Weights of a small CTC audio transcriber: batches of 64.
Rows from block 3 of a small CTC audio transcriber, named by matrix and row number. Each number is 128 + 24 x the weight over its row's rms, rounded and kept within 0 to 255. All counts start at 0. Numbers have three digits each.
After each channel's rows are labels from the 100 clips, of 14976, where the channel reaches its highest value: "loudest" is the band of the loudest frequency at the time of the peak. Only what is clearly more common there than usual is listed. The data: read English sentences (LibriTTS-R).
# conv: pointwise conv (model.blocks.3.conv.weight, 256x256x1), inputs 192-255

conv.22:077097128128128128128128128189103128128128128128128128128128086128128128090012128172128128171128146128072128128175128128128128095128128079082128128128128128128128128169128128128128128069128128
loudest: 4000 to 8000 Hz

conv.56:128128128167128128128128093128128155168128184128128128128128091128094128173128128128128128128183128128128128090128128128128128128128128128128128128128093128128128159128085075098128128128099074
loudest: 250 to 500 Hz

conv.109:128128128128101128128128079089166153128181128128128128128128128128128162128056128155128057128128128128174128128177098128141086148128128128181067128128128128128128157172048093087161086128128128
loudest: 250 to 500 Hz; 500 to 1000 Hz

conv.33:164128128128179128128128148158128128128128128128128128128128163128087128128128029128128128128128128084076128170128128128128128128128128128128178107128128128085128128128128128128128128128128128
loudest: 250 to 500 Hz

conv.163:098128128128128128128128128128128067128093128128128105128128157083128128093128082128128128090128197128092128128128128128128099104094166128061128128128128128111156128166097177099128128164128128
loudest: 250 to 500 Hz

conv.1:179146128128128128128081128128161128128128078095128128128095158161128128158101128162128128128077128128128128128098128128128093174128128096128128128128128128128128128128164170128092091128128128
loudest: 500 to 1000 Hz

conv.96:128164128128128077128128128128064069128128152153128128128128128091169128176128128128169128128128128128128095158164128097128128082128128128152066128128128128128128128162163128128128128128150128
loudest: 500 to 1000 Hz

conv.26:128128128128155153128128128171128128160128128128128128128128128201156128128128128093128128128128128128128128128128128128169065101128128128128148128088128162128128051128106093080128128128128128
loudest: 2000 to 4000 Hz

conv.47:168056128097128128128128086128128128128128128128128128128128104128128174188128128103151128161128087128128128128128089128178128162152128165128156128128128128128128096128128165128128091074128128
loudest: 250 to 500 Hz

conv.154:128170128128099128128128167128128128103128094090128095128128163152128128128092128128168105078128080128103128128128128187037128075128128128128088128128128128128128128128151128172128128182061098
loudest: 500 to 1000 Hz; 250 to 500 Hz

conv.62:128128128194128128033158159128087070128096128128100172090128128128128128128095128128128128095128128043103161128128101128103128128128128128084128128128128153128097128065128128089128128098128151
loudest: 4000 to 8000 Hz

conv.123:145169128128128128128128128168085128128128128128089091178128128080128112128101128128183128128085160128128128128128128128128128128171128170128166128128128128128128079128193157128128128128128159
loudest: 250 to 500 Hz

conv.186:128128093128128128128128128128128128128128184128128128128128128159128128092166157128128128167095128128128163185128128128128178186128128128128128128128145128128154082128128128128128128054128128
loudest: 500 to 1000 Hz

conv.251:178087128128087128070128128128170128128090195128128128074128128128128128128128128128084128128128128128128128159128089107128128128128128200128128128128128102128101128185103128128128150162128128
loudest: 250 to 500 Hz

conv.184:128128128128128151128128128128128105128128128097128128128211128128175128187128128128128128128128128128128128145128149128128128128186150170128098128128128128128128128128128128128128149128128128
loudest: 500 to 1000 Hz

conv.245:128093128106128128128128128128128128176128128128128128091128128128128095128128128128128168128128097128128128069128096128128167128102128172128128128128128171073128157160128128128128089128088128
loudest: 2000 to 4000 Hz

conv.6:073128128128158128128128199128128128128128128018128128128128128093128128068128096100128128178161070165128128128128128128187128171128128103128128128095152097128128128162128128128128128128128128
loudest: 1000 to 2000 Hz

conv.17:128128128128128128164128128128128128128088108128128128128095128128128128168128128128128128128128128128086171128100170128128181075128128128167128094128128128128128128161128106128128176128128128
loudest: 250 to 500 Hz

conv.91:128128155128128128128128128128075128128128156128128128128128128128128096071128128128128181128128097128128128095128092128128128128128128128087128128095128128066181128094128128128103128128128128
loudest: 2000 to 4000 Hz

conv.121:166128128128128128096128128128128128128128128167128128128128128084128128128128086128128100097128128128128128128128092063128113128128087128128128165128128128128152072086128097151128165128128062
loudest: 250 to 500 Hz

conv.155:128128128128073128128045095128128080128128150095128128181128154128128128128128128175128128128128075128094182128128128097128077128128128128102128128128165072128128128128128094128093161080128128
loudest: 250 to 500 Hz

conv.153:128128156170128164161128128128147169128128128128128128128128128128103128128090128128128128179093128128170128128128128128162128128162128128128128076128128160128128128095171128128083128128170128
loudest: 250 to 500 Hz

conv.7:085128186101165128169128080128102128128128128084128128128100128097128098128128128128128128128087083128062093128128095128128087128128128128128128128128128128128128170128128150128048128128128128
loudest: 250 to 500 Hz

conv.57:128128128128128128128128128128128128128128128165128128160128128128128128128128089173128128128128128085128128128096159128128128128076128128128030128128128128128173128152128128100128128128128128
loudest: 500 to 1000 Hz

conv.48:128128128128128085128128128096128128128128128128162163128128128160086128093159128128128128128128172128128064128168128128128128087128128128128081128208128128128128086193128128128195057076128128
loudest: 4000 to 8000 Hz

conv.138:128161128128128128128128128171128128128075128096128178128128128128087128128162128128128128128099128128156128128128128085128044128173128128128128182128128128128128128086128128128128128128105128
loudest: 250 to 500 Hz

conv.146:128128059069068150128082128160128128128128128128128128173146128128128128128128156128095064175156128128128128170128093089175128156128128128128128128128128128160128090128128089103128157128128128
loudest: 250 to 500 Hz

conv.178:151128128128128128128128128152128163128128128128128128128160128128092095128128128166092128174102128128128128164174066128176128057128128176128163099128128128168128128128128128128128128128128177
loudest: 250 to 500 Hz

conv.213:128128128128171128101128091128128128174066128184128128128128128128128128128166128128206128128128128128128161151184128156144128128128169102146066128170128128173128128128169128128128168128128157
loudest: 4000 to 8000 Hz

conv.78:128128128128128128128161128128128073128058179128128128128128081128128128128128128128087128151128128128128128128128082128173128181128128154128128128161128157128128128157128128183128128128166095
loudest: 500 to 1000 Hz

conv.75:151128163128128128128102094078128095166100128128128128128160128128077104128128128128128172128128128128128128128128128128128128056128128128158076152128128128128128128128178093081128128128087128
loudest: 500 to 1000 Hz

conv.244:128172128128128157128084128128056128128128072128128128128128128103128128103128162096082172128128079128128128089128128128128161128128128088128128128154128128128128128128128128090128128128128128
loudest: 250 to 500 Hz

conv.235:128128128128128128128095128096128128128173071128102065128128128128128100128128155107128083128128128128128128128079128151128128128128128155088086128046128128128128128128128128128085128128128128
loudest: 250 to 500 Hz

conv.11:128128128128128128095128072128128128128128128128128081128128128090128128128094155128099128128155128128128072097128103128079128128128128128101128094190128090128128174128128128128088128156128165
loudest: 4000 to 8000 Hz

conv.174:128128128128075128128128128128128128176128128128128128107128128075128072192128091174128128128128172128128081128128128128128128128083163109081128094128128079128128103163088153128128128128128075
loudest: 4000 to 8000 Hz

conv.202:128169128128128128128128128184158107088128128128128128128128164128128093089128128155128128128128128128128128128128078128128128146128128128128167128128128128128083029095172128128104090128076128
loudest: 250 to 500 Hz

conv.65:128128128165128128128089128128159128128128128128128128128128128128070197128128128128128128128128128093128128128128080128128128128162128128128090128128101128109128168128055128128128098128128128
loudest: 250 to 500 Hz

conv.201:076194163162128128128128128128082161128128128128091128128128161107128128128100128128063128098081128128128128128128128128088128128128128094128100169128128128128095128128085128128128178153128128
loudest: 250 to 500 Hz

conv.196:128128128128128128085072128128053128181128094128128128128128128077165128128128128128128128151128128128128160156168128128128128086128128091128089100128128128128144102163128128128128092018128168
loudest: 4000 to 8000 Hz

conv.175:128128128128087128128128089162155128128128128128128128128128102128094072128128158128128128128128128128170128077108128128128128093128128128128098128150128128128128128128078128128128128155178128
loudest: 250 to 500 Hz

conv.181:087167128093128128128128128128128128072128128128128128128064128128128128128057128128128189128128128128128128096162128154128128099128128128128128087128128128128128128128128165128128096128168128
loudest: 500 to 1000 Hz

conv.102:128128128128128128128174075128128128159128128073128128083128069128166128128128090161160128128162108128128128159128084128128128164128128128170128128151128128128086128128090128128128164128128128
loudest: 500 to 1000 Hz

conv.55:128095128166128128092128128128081128128128128128128104128152128128150160128079128128128128128128165171128128196128079128128128128180128128128128128128128128128128077128128128128180128128128102
loudest: 250 to 500 Hz

conv.137:089128167090128128128162128128128128156128128128128128128087128128128128128167128128128165185056093128128128128095170128183128128171128128128128128128128128128072128128128146086079102128128128
loudest: 250 to 500 Hz

conv.16:128128128128165190128128155128128128107128128185128128128128128128128073128128128128128083128128097128128098067184080128128128128089102128128128157128128063128128177128128149128058128163128128
loudest: 4000 to 8000 Hz

conv.206:128128128128128128128074128128128128128073128091128169128170128128128128128128128128050081128128128128128164128128128079128128176128128128128081128167128077082209075128128128089081128128128080
loudest: 250 to 500 Hz

conv.38:128128128128128128128156128071128128167097128128128164128148175128128128128128128128128128128128128128128036128128179128128149128128128128128128093128128154128128128128069070128128128128128128
loudest: 4000 to 8000 Hz

conv.194:171128128108128128128128128091128167128128182128128092128128128151128179093128163128128170128172128128128128128128087128128128159128128128128163128128128128089100160128128128128128165128128178
loudest: 250 to 500 Hz

conv.35:154128154128128084128167128128128167105167128128128128128128100180088128128128128128091128128128128128128097096128128096155128128128128128128128128128161128128128128128128128128128167128128128
loudest: 500 to 1000 Hz

conv.74:128128128128073128128128182128128128165128128128128128128128128081128128128128128128128090128128128089128065128128128128128128158128128128165128079175128128104128128128128128128128128128128088
loudest: 2000 to 4000 Hz; 4000 to 8000 Hz

conv.46:128128128038128128128172128128087128128096128128128128128128077128168128128128128128128128128161168128165128128128128128171128128128128128128128128128128128128128128128128128128128128128128174
loudest: 500 to 1000 Hz; 1000 to 2000 Hz

conv.14:128128128128128128128128128128181128128128156128128128128161128128076128128128128184128128128128128066128191128128099128128128081128208128128128128128090128128128128128128128128128128128128128
loudest: 250 to 500 Hz

conv.25:128128128128128098128128128128174172128128128128128128166128095128128128178128128128076169128128128159128128128128128067128073128128161128080128128104128128128128128128128128128128128176177128
loudest: 250 to 500 Hz

conv.36:128128154128128128128163098128128128128128128090182128128128128128164128128128091128128128128128187112128166046128128096128128128178128128128128128092128128128128128128128081171128128055128187
loudest: 1000 to 2000 Hz

conv.246:192128128128128128128085128149165078077128128165156156192128128091160104128128128087128128128128128128128128128128128094128161128128128093128128153179100100128160070128182102128107166172128128
loudest: 250 to 500 Hz

conv.218:128128128128128128128128128128128128128128128101097128128128128128128128060165165104128128128097086128128128128128128128156128128167128157152128128128128128128128089128128128152128173105128128
loudest: 250 to 500 Hz

conv.210:070128100128101147128128128128079057128128128128128128128150167128128041116128128128128128128128163113128128128075128128128128189128099128087128128128087128128128065128166128128128197081189050
loudest: 2000 to 4000 Hz

conv.15:128128128128128166128128128128128176183181162128097188128184088128128128128128092128087128128128172128128128128128128157128128170128128128128155128128128080128070128099128128128095128128128128
loudest: 250 to 500 Hz

conv.12:128128128091089151105128128128128083128128128128128175128077165128166128084128128147128128128128170078182128128128094128128181128128128128128128128128080128093128097128077188089128128128128128
loudest: 250 to 500 Hz; 500 to 1000 Hz

conv.77:153128128128128128128128128128128128098128128128090128128128172128128128128128128128128128128128128128157128083128128063128128128161128128128128206128156128165128099128096128111128128169178079
loudest: 2000 to 4000 Hz; 4000 to 8000 Hz

conv.240:128128163169128100128128083128128128050128128128156088087128128064128164128128128128128173128128092128128094128128075128128128128128128128128128128128128097128128098128128128128128128128128128
loudest: 500 to 1000 Hz; 250 to 500 Hz

conv.81:128078090181128046092128094078180128128128160128128128157128128128096128079128128164108064128159096161128128128128128128128090159156128128099128128128128091128128128155128128128128075128128167
loudest: 250 to 500 Hz; 500 to 1000 Hz

conv.192:128128128128083128128128128128128158128128188128128079128046128128128128088160166095147150091128128128128128128128128128075128128128128097128183128128128128128099128088174128128128128128128128
loudest: 250 to 500 Hz

conv.114:128112128128092128103128128128162128150106090128128128083128128128128128128158128128128128128128128097128128128094128128128128128128128128128128128128078128055162128155169128128171107128128128
loudest: 250 to 500 Hz

conv.156:128128159128128128128156128128128173128128128081128055128128128083094096172128088128128157128128128128128128128128181099128128078128128171128163128159128128128128128128128128128128161128128128
loudest: 250 to 500 Hz

conv.18:128128128074072128128128128104087161128128157128128128106128082102128128102153128128128128128128128128128162095128072128128128128128097128094128183128128128128128128097160128128128095090128128
loudest: 500 to 1000 Hz

conv.140:128128128128128128090128151128128128128128128128128128128128128128128076128128128128128128128128128128128128104128128128071104128128128128090090128128076093128128094183128128194128128128128128
loudest: 500 to 1000 Hz

conv.243:167128128162128128103128128128128128128067155128164128128128152128128128128128128095128128128128128128128128128128128187128128128128128128128102169128128068128128128171128128128128128128128169
loudest: 500 to 1000 Hz

conv.148:128128154076166128128128128128128182128128128096128128128128076128128128092069128106128128128128065128128128128165128163181128175128128146128128128128178095128128128128128128183128128128128153
loudest: 500 to 1000 Hz

conv.223:077128128128128128128128128128103128128128076181128128128128128128128051128128180128128128128128128128128128101159128101128128157092128128128128090128085128088128128128085128128128128128128128
loudest: 250 to 500 Hz

conv.61:128172128165128085128128128128174128128128128128128128128093128128128128128128128128128128187128128056179128128193158128128090031128128128128128128128128128155128128128128128128093087128148128
loudest: 4000 to 8000 Hz

conv.160:128128150160166128096091161163128128152075176091128128054128128128128128150128179128128128159128128158160128128111164128103128082164128176100167128128128155128081128128080128128128128042128128
loudest: 250 to 500 Hz

conv.3:128128128169098128178089128128128128128128128128159128128128128069098087128128142098128128128128064128128128128128128067128101094128128143174179037085096128128178128128184128128128128154128097
loudest: 250 to 500 Hz

conv.108:088051128128094128128083128128128128128052155092128128128128128083128160128149128128155128128128189128168159080128161157128128128128128128186128086161128128128128128128128128128128128128128128
loudest: 250 to 500 Hz

conv.59:128128082128088128128128128128128167128128128144093100182128128128172128128093128128128128150128156128128178159128128128164128128103128128128128128128128128170091128094166103179128128153184128
loudest: 500 to 1000 Hz

conv.71:128128128128128158128082128128128128128167179128128128170128128085128161128128128128093128128128128187166128169128128205128128163191128096128128128128128128128128071128128128128173179128102128
loudest: 250 to 500 Hz

conv.177:128185128111128128060128153128128128090128128128128086128128128128200128128175128128128217128128128128128128128128128100084128128089128179128128096166128128178128107128128128067128128128128156
loudest: 1000 to 2000 Hz; 500 to 1000 Hz

conv.253:094128198128128167054128128155128128076128128128128128168090128128108074128128128128084128128072128084128128128128128128128172128088128128168128078094164128128128090069128128128128128128128128
loudest: 250 to 500 Hz

conv.187:104128128102128188128128128128128128128128128128128128128128128128072128167128128128089128128194128104128128128128128163097128128128079128166128102128074128090128102128128110086128128128128128
loudest: 1000 to 2000 Hz

conv.209:169128128128128128128094128128128166128128128128128159128128128179128128069183128091128128128111128150128055128085164128128128128103128128091157128128128082094128128128039128128128128128128128
loudest: 4000 to 8000 Hz

conv.8:128180128128058128128128128128128128128128128164128128155128128128193128128128128128128128128128128088128128128128098128128091128128128179128083128128059128075128128128128071161094182128128128
loudest: 250 to 500 Hz

conv.85:128128128128128128128128162128128128128128128045128128075165128128168128068150128069128128128128128128128128128128128128128128128168128128128128128173128128128128128128128128128128128128128084
loudest: 1000 to 2000 Hz

conv.147:128128128089128128128128128096070064128128128128128128088128099128128099128128128128128162128188164128096128128031128128128128157082080128128094128109081128128128128128128162128128098128215128
loudest: 1000 to 2000 Hz; 2000 to 4000 Hz

conv.233:128128128128128128128157128128128128128128128128128128128128050098158128073074088128128128128166128173128128128128128128128128128128128128128128183128128176128128128128128066080168083128128128
loudest: 500 to 1000 Hz

conv.180:128128128150128128176128128128128128128128128128128078128084080128128169128128091128128128128128155128050128185128046128128128178128158128128103074128128128128062128128171128044159128168128162
loudest: 4000 to 8000 Hz

conv.94:128128182128128128128161128128128128128128128090128128128071128128161128128084168128128128128128128128128089101091128128128128179128084128128128200160128128128128128128128059156128128066128099
loudest: 2000 to 4000 Hz

conv.224:128128112191128096128128128128128128128128149128128128128104100128128128102128128128177128096156128128128154128128128107128128128128128128086093128128128128128073128128128128128128048077101128
loudest: 1000 to 2000 Hz