python train.py --dataset="read English sentences (LibriTTS-R)" --win_length=512 --norm="batchnorm" --activation="relu" --steps=17200 --epochs=70.5
Rows from block 7 of a small CTC audio transcriber, named by matrix and row number. Each number is 128 + 32 x the weight over its row's rms, rounded and kept within 0 to 255. All counts start at 0. Numbers have three digits each.
After each channel's rows are labels from the 100 clips, of 14976, where the channel reaches its highest value: "top examples" is what is common among them. Only what is clearly more common there than usual is listed. The data: read English sentences (LibriTTS-R). In brackets: how many of the 100, against the usual share in percent.
# conv: pointwise conv (model.blocks.7.conv.weight, 256x256x1), inputs 192-255

conv.251:189128128128128128128128128128128128128128128128128033128163128128055128128128095128077128165063128128128167128128107128128068128079128089128128077070128128170128128168057128128128128128128128
top examples: the word "was" (39 vs 15.9); the word "not" (35 vs 9.1); the word "it" (34 vs 15.5); the word "but" (26 vs 9.3)

conv.176:128070128128128128074128178068128128128099128128128189184128128083128128128128090083128128128128128037019128128128128128026178229092128190180128128081128212128057128128128128057170095128083069
top examples: the word "i" (57 vs 20.7); the word "my" (30 vs 6.2)

conv.201:079076128128128034128128190128150128128099128128128200128128128047073188128128073094128128128167128128128128128128128097128128128100128128182195094089128128128128066128128128128075101128128128
top examples: the word "he" (48 vs 17)

conv.123:128173128065085090128030128128128128128040128128128128050128067128128128128081128128128194059128128128128128128128173128128128128128128079195128128128128128128128128128128163182174128128128082
top examples: the word "had" (54 vs 8.1); the word "said" (28 vs 9.4)

conv.113:059128128128128185071128158167159068128128128128128128128128179128128128128177128128044089195086128128185091085128128177128128128170128068062128092128048128128128128128128128050190128128128181
top examples: the word "his" (31 vs 9.8)

conv.64:128128128128070086069128128162054128128128128128128177128128223128128128128128128088052128205056128128128026179128128198128164193128128128102128197128128128128096128128128128128170128182128080
top examples: the word "him" (69 vs 6.2)

conv.109:128128128040176128128128128074128128173128128077128128128128128128179169073024128058128094182128128128128193128128128091128128128182128128185128128128128128128084128105128128128128128128128128
top examples: the word "when" (29 vs 3.4); the word "went" (27 vs 1.6)

conv.20:128096128128159128128070128067083128028128128128128079077128098174128128128128176128169128079159084128128128128128128180128128128128128128166128173186128128128128076128128105128128178128197078
top examples: the word "said" (28 vs 9.4)

conv.124:168086128128128155128128170178097128042128128128128128128128075128128128093128128128081128128045071164082177128128128128128075128055128061128128128128128162128128166128057128128128128128178128
top examples: the word "little" (58 vs 2.5)

conv.108:128068128050128065128128128128128128171128046128167128128128043128128128128128128128187165128128128128128063094128128049128128054081128128128128128128170128128128128170128128043128128128128128
top examples: the word "i" (48 vs 20.7)

conv.143:128030128128128128128128128091128128074128128128128128128128128128128128128128128054186186128128128128128128083128128073128128070084128128090128089128168128128128000128128128128186128128128128
top examples: the word "i" (75 vs 20.7)

conv.83:206128166128128128048093128128128128128089128128128128128073083128128128103128128072075128128128193128072128222074128087128128094128128128128128164128128065187128172128128128128201128128128128
top examples: the word "the" (74 vs 48.9); the word "with" (26 vs 8.4)

conv.114:128177128128128128128065128060128128128128184128182076128128128172128128128128177128128128128084128128128128128039128128164128128078168128128128128128173209128128063044128128128128162128128128
top examples: the word "be" (38 vs 7.8)

conv.126:071128128128128128084128128128084128128128166157128081128079128076128128051128188128087128128083128088128128196128128092128128081082128128128128128086128128128074128081176071128128128128128128
top examples: the word "the" (91 vs 48.9); the word "in" (48 vs 17.3)

conv.32:128072128128128128098076128128128128128073128128128128128128128128128128128128128067128128080128128062128128128128128075128181128128194093161128085128128128128128128128128128128178128128183128
top examples: the word "be" (27 vs 7.8); the word "me" (25 vs 6.6)

conv.167:128023128128075128081174128128176128128110128128128175058030170128147128128158128128128128128128080168128128128062164128066128080062128128128128128179128128128128128046171169205128163043128165
top examples: the word "with" (33 vs 8.4); text has "mother" (25 vs 0.8)

conv.21:128128128128128128128128128128128166128128128071128128203162128128128128128128128059128128128128201128128128128128128128128186128128128128197128098068128128128128188128128091128128128037128128
top examples: the word "was" (54 vs 15.9)

conv.45:023128128128197128027128128128128128128128092128128046182128190128128128128128128057128128128128128128128128128128128196128182172128128128076076128128128128128128128128128128091128180128049128
top examples: the word "quite" (28 vs 0.9)

conv.204:164068128128128128128128068128128128108083128128128076077128128128036128128128155128128084100174128128128154128128158128128128102128013128076128128128128176128128128177169090128128128043128128
top examples: the word "mr" (65 vs 2)

conv.236:128128128128128128128161128128128128128128128128088128178067081128064128128128128128128128128057171128128091128128128128077128128091128128128128128128128217128128128128128128067128078160177128
top examples: the word "was" (40 vs 15.9)

conv.35:128128128128128128128128128128128172063128128128168128170128165128128128128094128128128128000082128128128128128128128128193128128084174128128091128128128128177128076128128128187083128128128128
top examples: the word "something" (29 vs 1)

conv.168:075128128128128070128060128128091128128178128058128169128128128128128128060069128082128179128128160128128128128128128128128100128083128088128128128128128128071091190180128078128128128128128128
top examples: the word "but" (33 vs 9.3); the word "that" (32 vs 13.3)

conv.226:128128057172070128128167128128179231128128128073177128128176128200128128128128100128192128157058185128171088128128163128128128161128128128128128128128128128128128128128087128069128081128128128
top examples: the word "i" (45 vs 20.7); the word "my" (31 vs 6.2)

conv.4:163045128128128128128178128128128128128128072096010210128128128182128128128128128128128167128128021128084056200128167128128128128128088128128128089128128128069128128128177128128128128173128085
top examples: the word "the" (78 vs 48.9)

conv.100:128128128128128067068085128128083128128128128128128128052128155056086128217128128195128075046232128128062128128128128128054128128043128088086060128072060128096192168179128128063128128094128066
top examples: the word "came" (28 vs 1.9)

conv.63:128165128128128128128128085071128128045067192128101039128128128190128128128128086128177128175128076193128128167202164128128070128128231128128128128181198128128128083073128128128128128128128128
top examples: the word "little" (91 vs 2.5)

conv.2:128128128128039128128092209128128128128128035128128192128128167128168128166128128128070128128128128128128128128128128128128128128128128165128153128128088128128128075128128077128176128128000128
top examples: the word "her" (36 vs 7.6); the word "for" (25 vs 9.5)

conv.94:128085128128128128085128128072128128128196128128128128128128128128128128128052077128128181128128098171058154128128128128128128128079068176128128128128128160064203128128128111128163128066128051
top examples: the word "had" (33 vs 8.1); the word "have" (31 vs 7.1); the word "her" (26 vs 7.6)

conv.17:128128128052128064128128128128128128128128128027128086128128128128128128068128128128128128128128128128128188194177128128091128128196082128128128128128078128112128160187128078128191128029128128
top examples: the word "the" (91 vs 48.9)

conv.70:128128128128128128128050128128128060128128075182128087128128128064128128128128166018128128128085164128082128128128128128128128128128128128191128128128128128165128128128128128128128099128128011
top examples: the word "and" (82 vs 31.8)

conv.93:085128068196099064165171085053128128128176128128128128128072100067056128128027183128128128128051128128091058128069128128182043177090104158128079076128128181128044128128094128128128100128128128
top examples: the word "but" (28 vs 9.3)

conv.110:074046080094128128128128128128128128128128128128128195128128128128128128128094128128128128128128128179230064128128214128128175064128128128128128162128087128184128088046128128128054128128174128
top examples: the word "my" (25 vs 6.2)

conv.158:128092128128128159128128128128128128128173128128162128128128128128128128169128128128128128034128167188087165128068184023166128128128070128128128128076128128128128202128128189128128080128128128
top examples: the word "my" (49 vs 6.2)

conv.240:128128128128128128128128128207128074128128031071055128128128073128128128128086128128176128072128128128128247128093128082039128094128128175065128128128128128128128128128128128128128128128128090
top examples: the word "now" (32 vs 3)

conv.196:128128128128128187128128128210128128128128128048128128128071128128075191128128153128128078093128128082128128072217128128128071128128068128128084059157128128088128128128128184179128128128128128
top examples: the word "and" (69 vs 31.8)

conv.203:128128053074128128128089065051128128128058128128128128128128128128128128128066066066128074128219082128128128085128128128128185128054191128128086128093128128174128128128087079085128128026066128
top examples: the word "made" (28 vs 1.7)

conv.28:128128128172128128128128128128128128128128128128128128173066078128128128128128128128128128128081128128128185128128128128128128190128197128128128128128128187128128162128128128088128128128128128
top examples: the word "was" (47 vs 15.9)

conv.78:128128025100128128175128092128128128201128100192061128128128128069084160128128128167083128128128128128128059067128128183128128022094085068128128128128173128128128128128096128128099174084073128
top examples: the word "even" (46 vs 1.3)

conv.235:128128038128128128065128128128128128045128171189192128077128128128128110128165128128128076128128090128128165128128128087128128035128128128128128128128128080174188128128128061128057128128128128
top examples: the word "mr" (64 vs 2); the word "said" (26 vs 9.4)

conv.215:128128128184128128128128128073128080057128128217128128128128128017128128128128128128128128174128128128128128168128128128128128128128176128105128128073128209128088166128075128128128074017128128
top examples: the word "he" (82 vs 17); the word "was" (38 vs 15.9)

conv.54:163128128128128128128171128128128128128128054128128128160165128088064180128078210039158128064128091128128128105095128128128128128128128128163128128095128128128128128128128168180128079128225128
top examples: the word "with" (28 vs 8.4)

conv.227:128128128128128128128176128128191128128128178128128128052128058128025128186128128128128128128088128084128128128128211128128098128037128171128085128051128197086128128128128128187178128128188128
top examples: the word "you" (53 vs 14.5); the word "i" (48 vs 20.7)

conv.197:128074162093128128079128072214128128128167128128128128128084128128128128128128076159078128169128128128128128128128128128128128128128128080128128128128128128188082128156067128033128173042128128
top examples: the word "to" (83 vs 29.8); the word "be" (33 vs 7.8)

conv.5:128102055128128128128128175128128128128128128128060128052128128091047184128078128128128050053128128128128128090074176128128128128128128062128128128128128097128128128128128128128078128082128128
top examples: the word "once" (33 vs 1.1); text has "not" (26 vs 9.2)

conv.91:128128128176077160128092033128128048128128128128128128128128128128128212128128128080128075128065192128128175066128128128128128128128128128128179128128128128128128128128059128128189128128069128
top examples: the word "of" (55 vs 24.8)

conv.250:018128128128128128088128128128066128128128128128128128084128128055128128128128128128128128067128128072128128128128158072167128128052128226128128128169128128128128128128076167168128128128128094
top examples: the word "her" (31 vs 7.6)

conv.224:066128128169128077128044128128128128128128128037128128128071176128163128128128165128128049128128128208128128128128128076128128177128063163128128128193128128171128128128128044128070128128128128
top examples: the word "little" (25 vs 2.5)

conv.19:067128128222128128128128128128128128128128190128086128128183070128128060073179128128128128128128128128128128128232128128128128171128128128128128128128128128128128163128128128128201128162174128
top examples: the word "just" (33 vs 1.6)

conv.95:079128062128128037074128128076128000128084128128128173128128128128052128128128128128128128128128071128128158128201128128173128128213128170128094128128128128128128030079166128128128167128128128
top examples: the word "his" (25 vs 9.8)

conv.170:128128068128128128156128128128083128128189094128128169128128128128128161082055128128154128128128173128107128040128128128196157128082128180128128078128128128128128128089128128128128128157128128
top examples: the word "if" (54 vs 4.6); the word "you" (45 vs 14.5)

conv.162:068166165128128128128128128128128075128128085068110172128128128080128162074084173204085088128128151128128128128128128128128172128082128199170128128128128045128026128128128128128084128128128128
top examples: voice: female (78 vs 51.9)

conv.207:064128161128128128128128128128169128128128128128128128128065128128128195128192193128081128128128128165197128048128168128128128128128128080128128128128128061128096128128128128128128076128128128
top examples: the word "was" (40 vs 15.9)

conv.29:128128128095176128128128063170128198188128128128128128128128054071128059199128128128163128078128128128128128128128128006128081128128175128128128128128128128067128128128128096063128128128128168
top examples: the word "good" (56 vs 2.1)

conv.151:128028128220128128128086128128128128128079128128128128128128128164128128128128128128128128164128128128170128187128189128128058128128032128128128128128201128128056128128190128128128128006128128
top examples: the word "mr" (26 vs 2)

conv.115:128076128128128128128128128128082128128128128206128128082128128128128128128128051075128038128128128128128128128128128128128082128199128128128128128128073128226128059128128077128128149105128128
top examples: the word "mr" (45 vs 2)

conv.51:128128128128128128098159048128163128128111178128052128128128128128128128128128128128128128160081128128128128128128128128128128078072128128128083128160128087061188128128128128153128149128128128
top examples: the word "you" (45 vs 14.5)

conv.12:014128070128128128128128128052162162128128128128128128054098128128075128090128128088128128073128128128128128128207128128128041128128128128128128057081128128128044128128128210128071128128075128
top examples: the word "quite" (26 vs 0.9)

conv.89:128128128128188128128083128128128179128128128069128128128050128184180064128128080128128100128180195128128128128128065128128000128128128184169128128171084128128128128059128128080016128128128128
top examples: the word "not" (69 vs 9.1)

conv.205:086128128128168128128063128071085202177128148128128128128128128128128181128051160128094062128128128128084128128128128128160110128169088128128106128092128194128128083128128128128128052128128128
top examples: the word "said" (81 vs 9.4)

conv.60:071128128128128207096166102081128128128128128128128079128200175128128164128128128128161080093128178128128128128195128128128128128128128079128128128128128128128128128128044128128128128128128128
top examples: the word "not" (52 vs 9.1)

conv.8:087179128128089128128076128128128128068128128070058068128128128128128128082128128128084128128128178128128128128128128065111174128128128128128128084128161128128128128128128128128128081128128128
top examples: the word "have" (27 vs 7.1)

conv.137:081161128128084128128128128201128128128128128128128128128128128128052128128128035128035128042128158128128128128128128128128128128073128045094128128082213128175128171128079128128128128128128170
top examples: the word "with" (53 vs 8.4)

conv.80:128128197081128128128128128128091128128128188128079128079091128128128166128128128128128191128100128128128177128128159074128128056128128128128128165097128128000181128128176059172128128128079128
top examples: the word "and" (74 vs 31.8)

conv.173:083180179128128128128128128186128128128128031128128128128128171128128128128094128128128019074128128128128128064128227128166128128128170128128128052128128128036128067128128165168128128090059128
top examples: the word "something" (36 vs 1)

conv.50:128128128128081128128128128128128128128128128094128128128128181128128128203161128128128128128056128128089128128128128128128128128128128191167128198074178098128166128089128128128128128128072128
top examples: the word "be" (26 vs 7.8)

conv.3:128128128128128128086128054128025128128128128128128128128128080128128169128062128128128128128128160128128128204128128128128128128128128128191174128080128128128128128094128088128128188128128128
top examples: the word "the" (93 vs 48.9)

conv.214:128128128128082128128081167128081128103128128128128083128090128128128128128128128128128128170067128128128128128128199128084128128128128128128128057128128165188128097128128128128169128128128128
top examples: the word "his" (42 vs 9.8); the word "with" (29 vs 8.4)

conv.34:128128128128128066128128159128128050128128078128128091128061128128128128072128179081128128128087128128128068128128128128084067128157128154128128128031164128166128128128128128128128128128128128
top examples: the word "there" (27 vs 4.6); the word "his" (27 vs 9.8)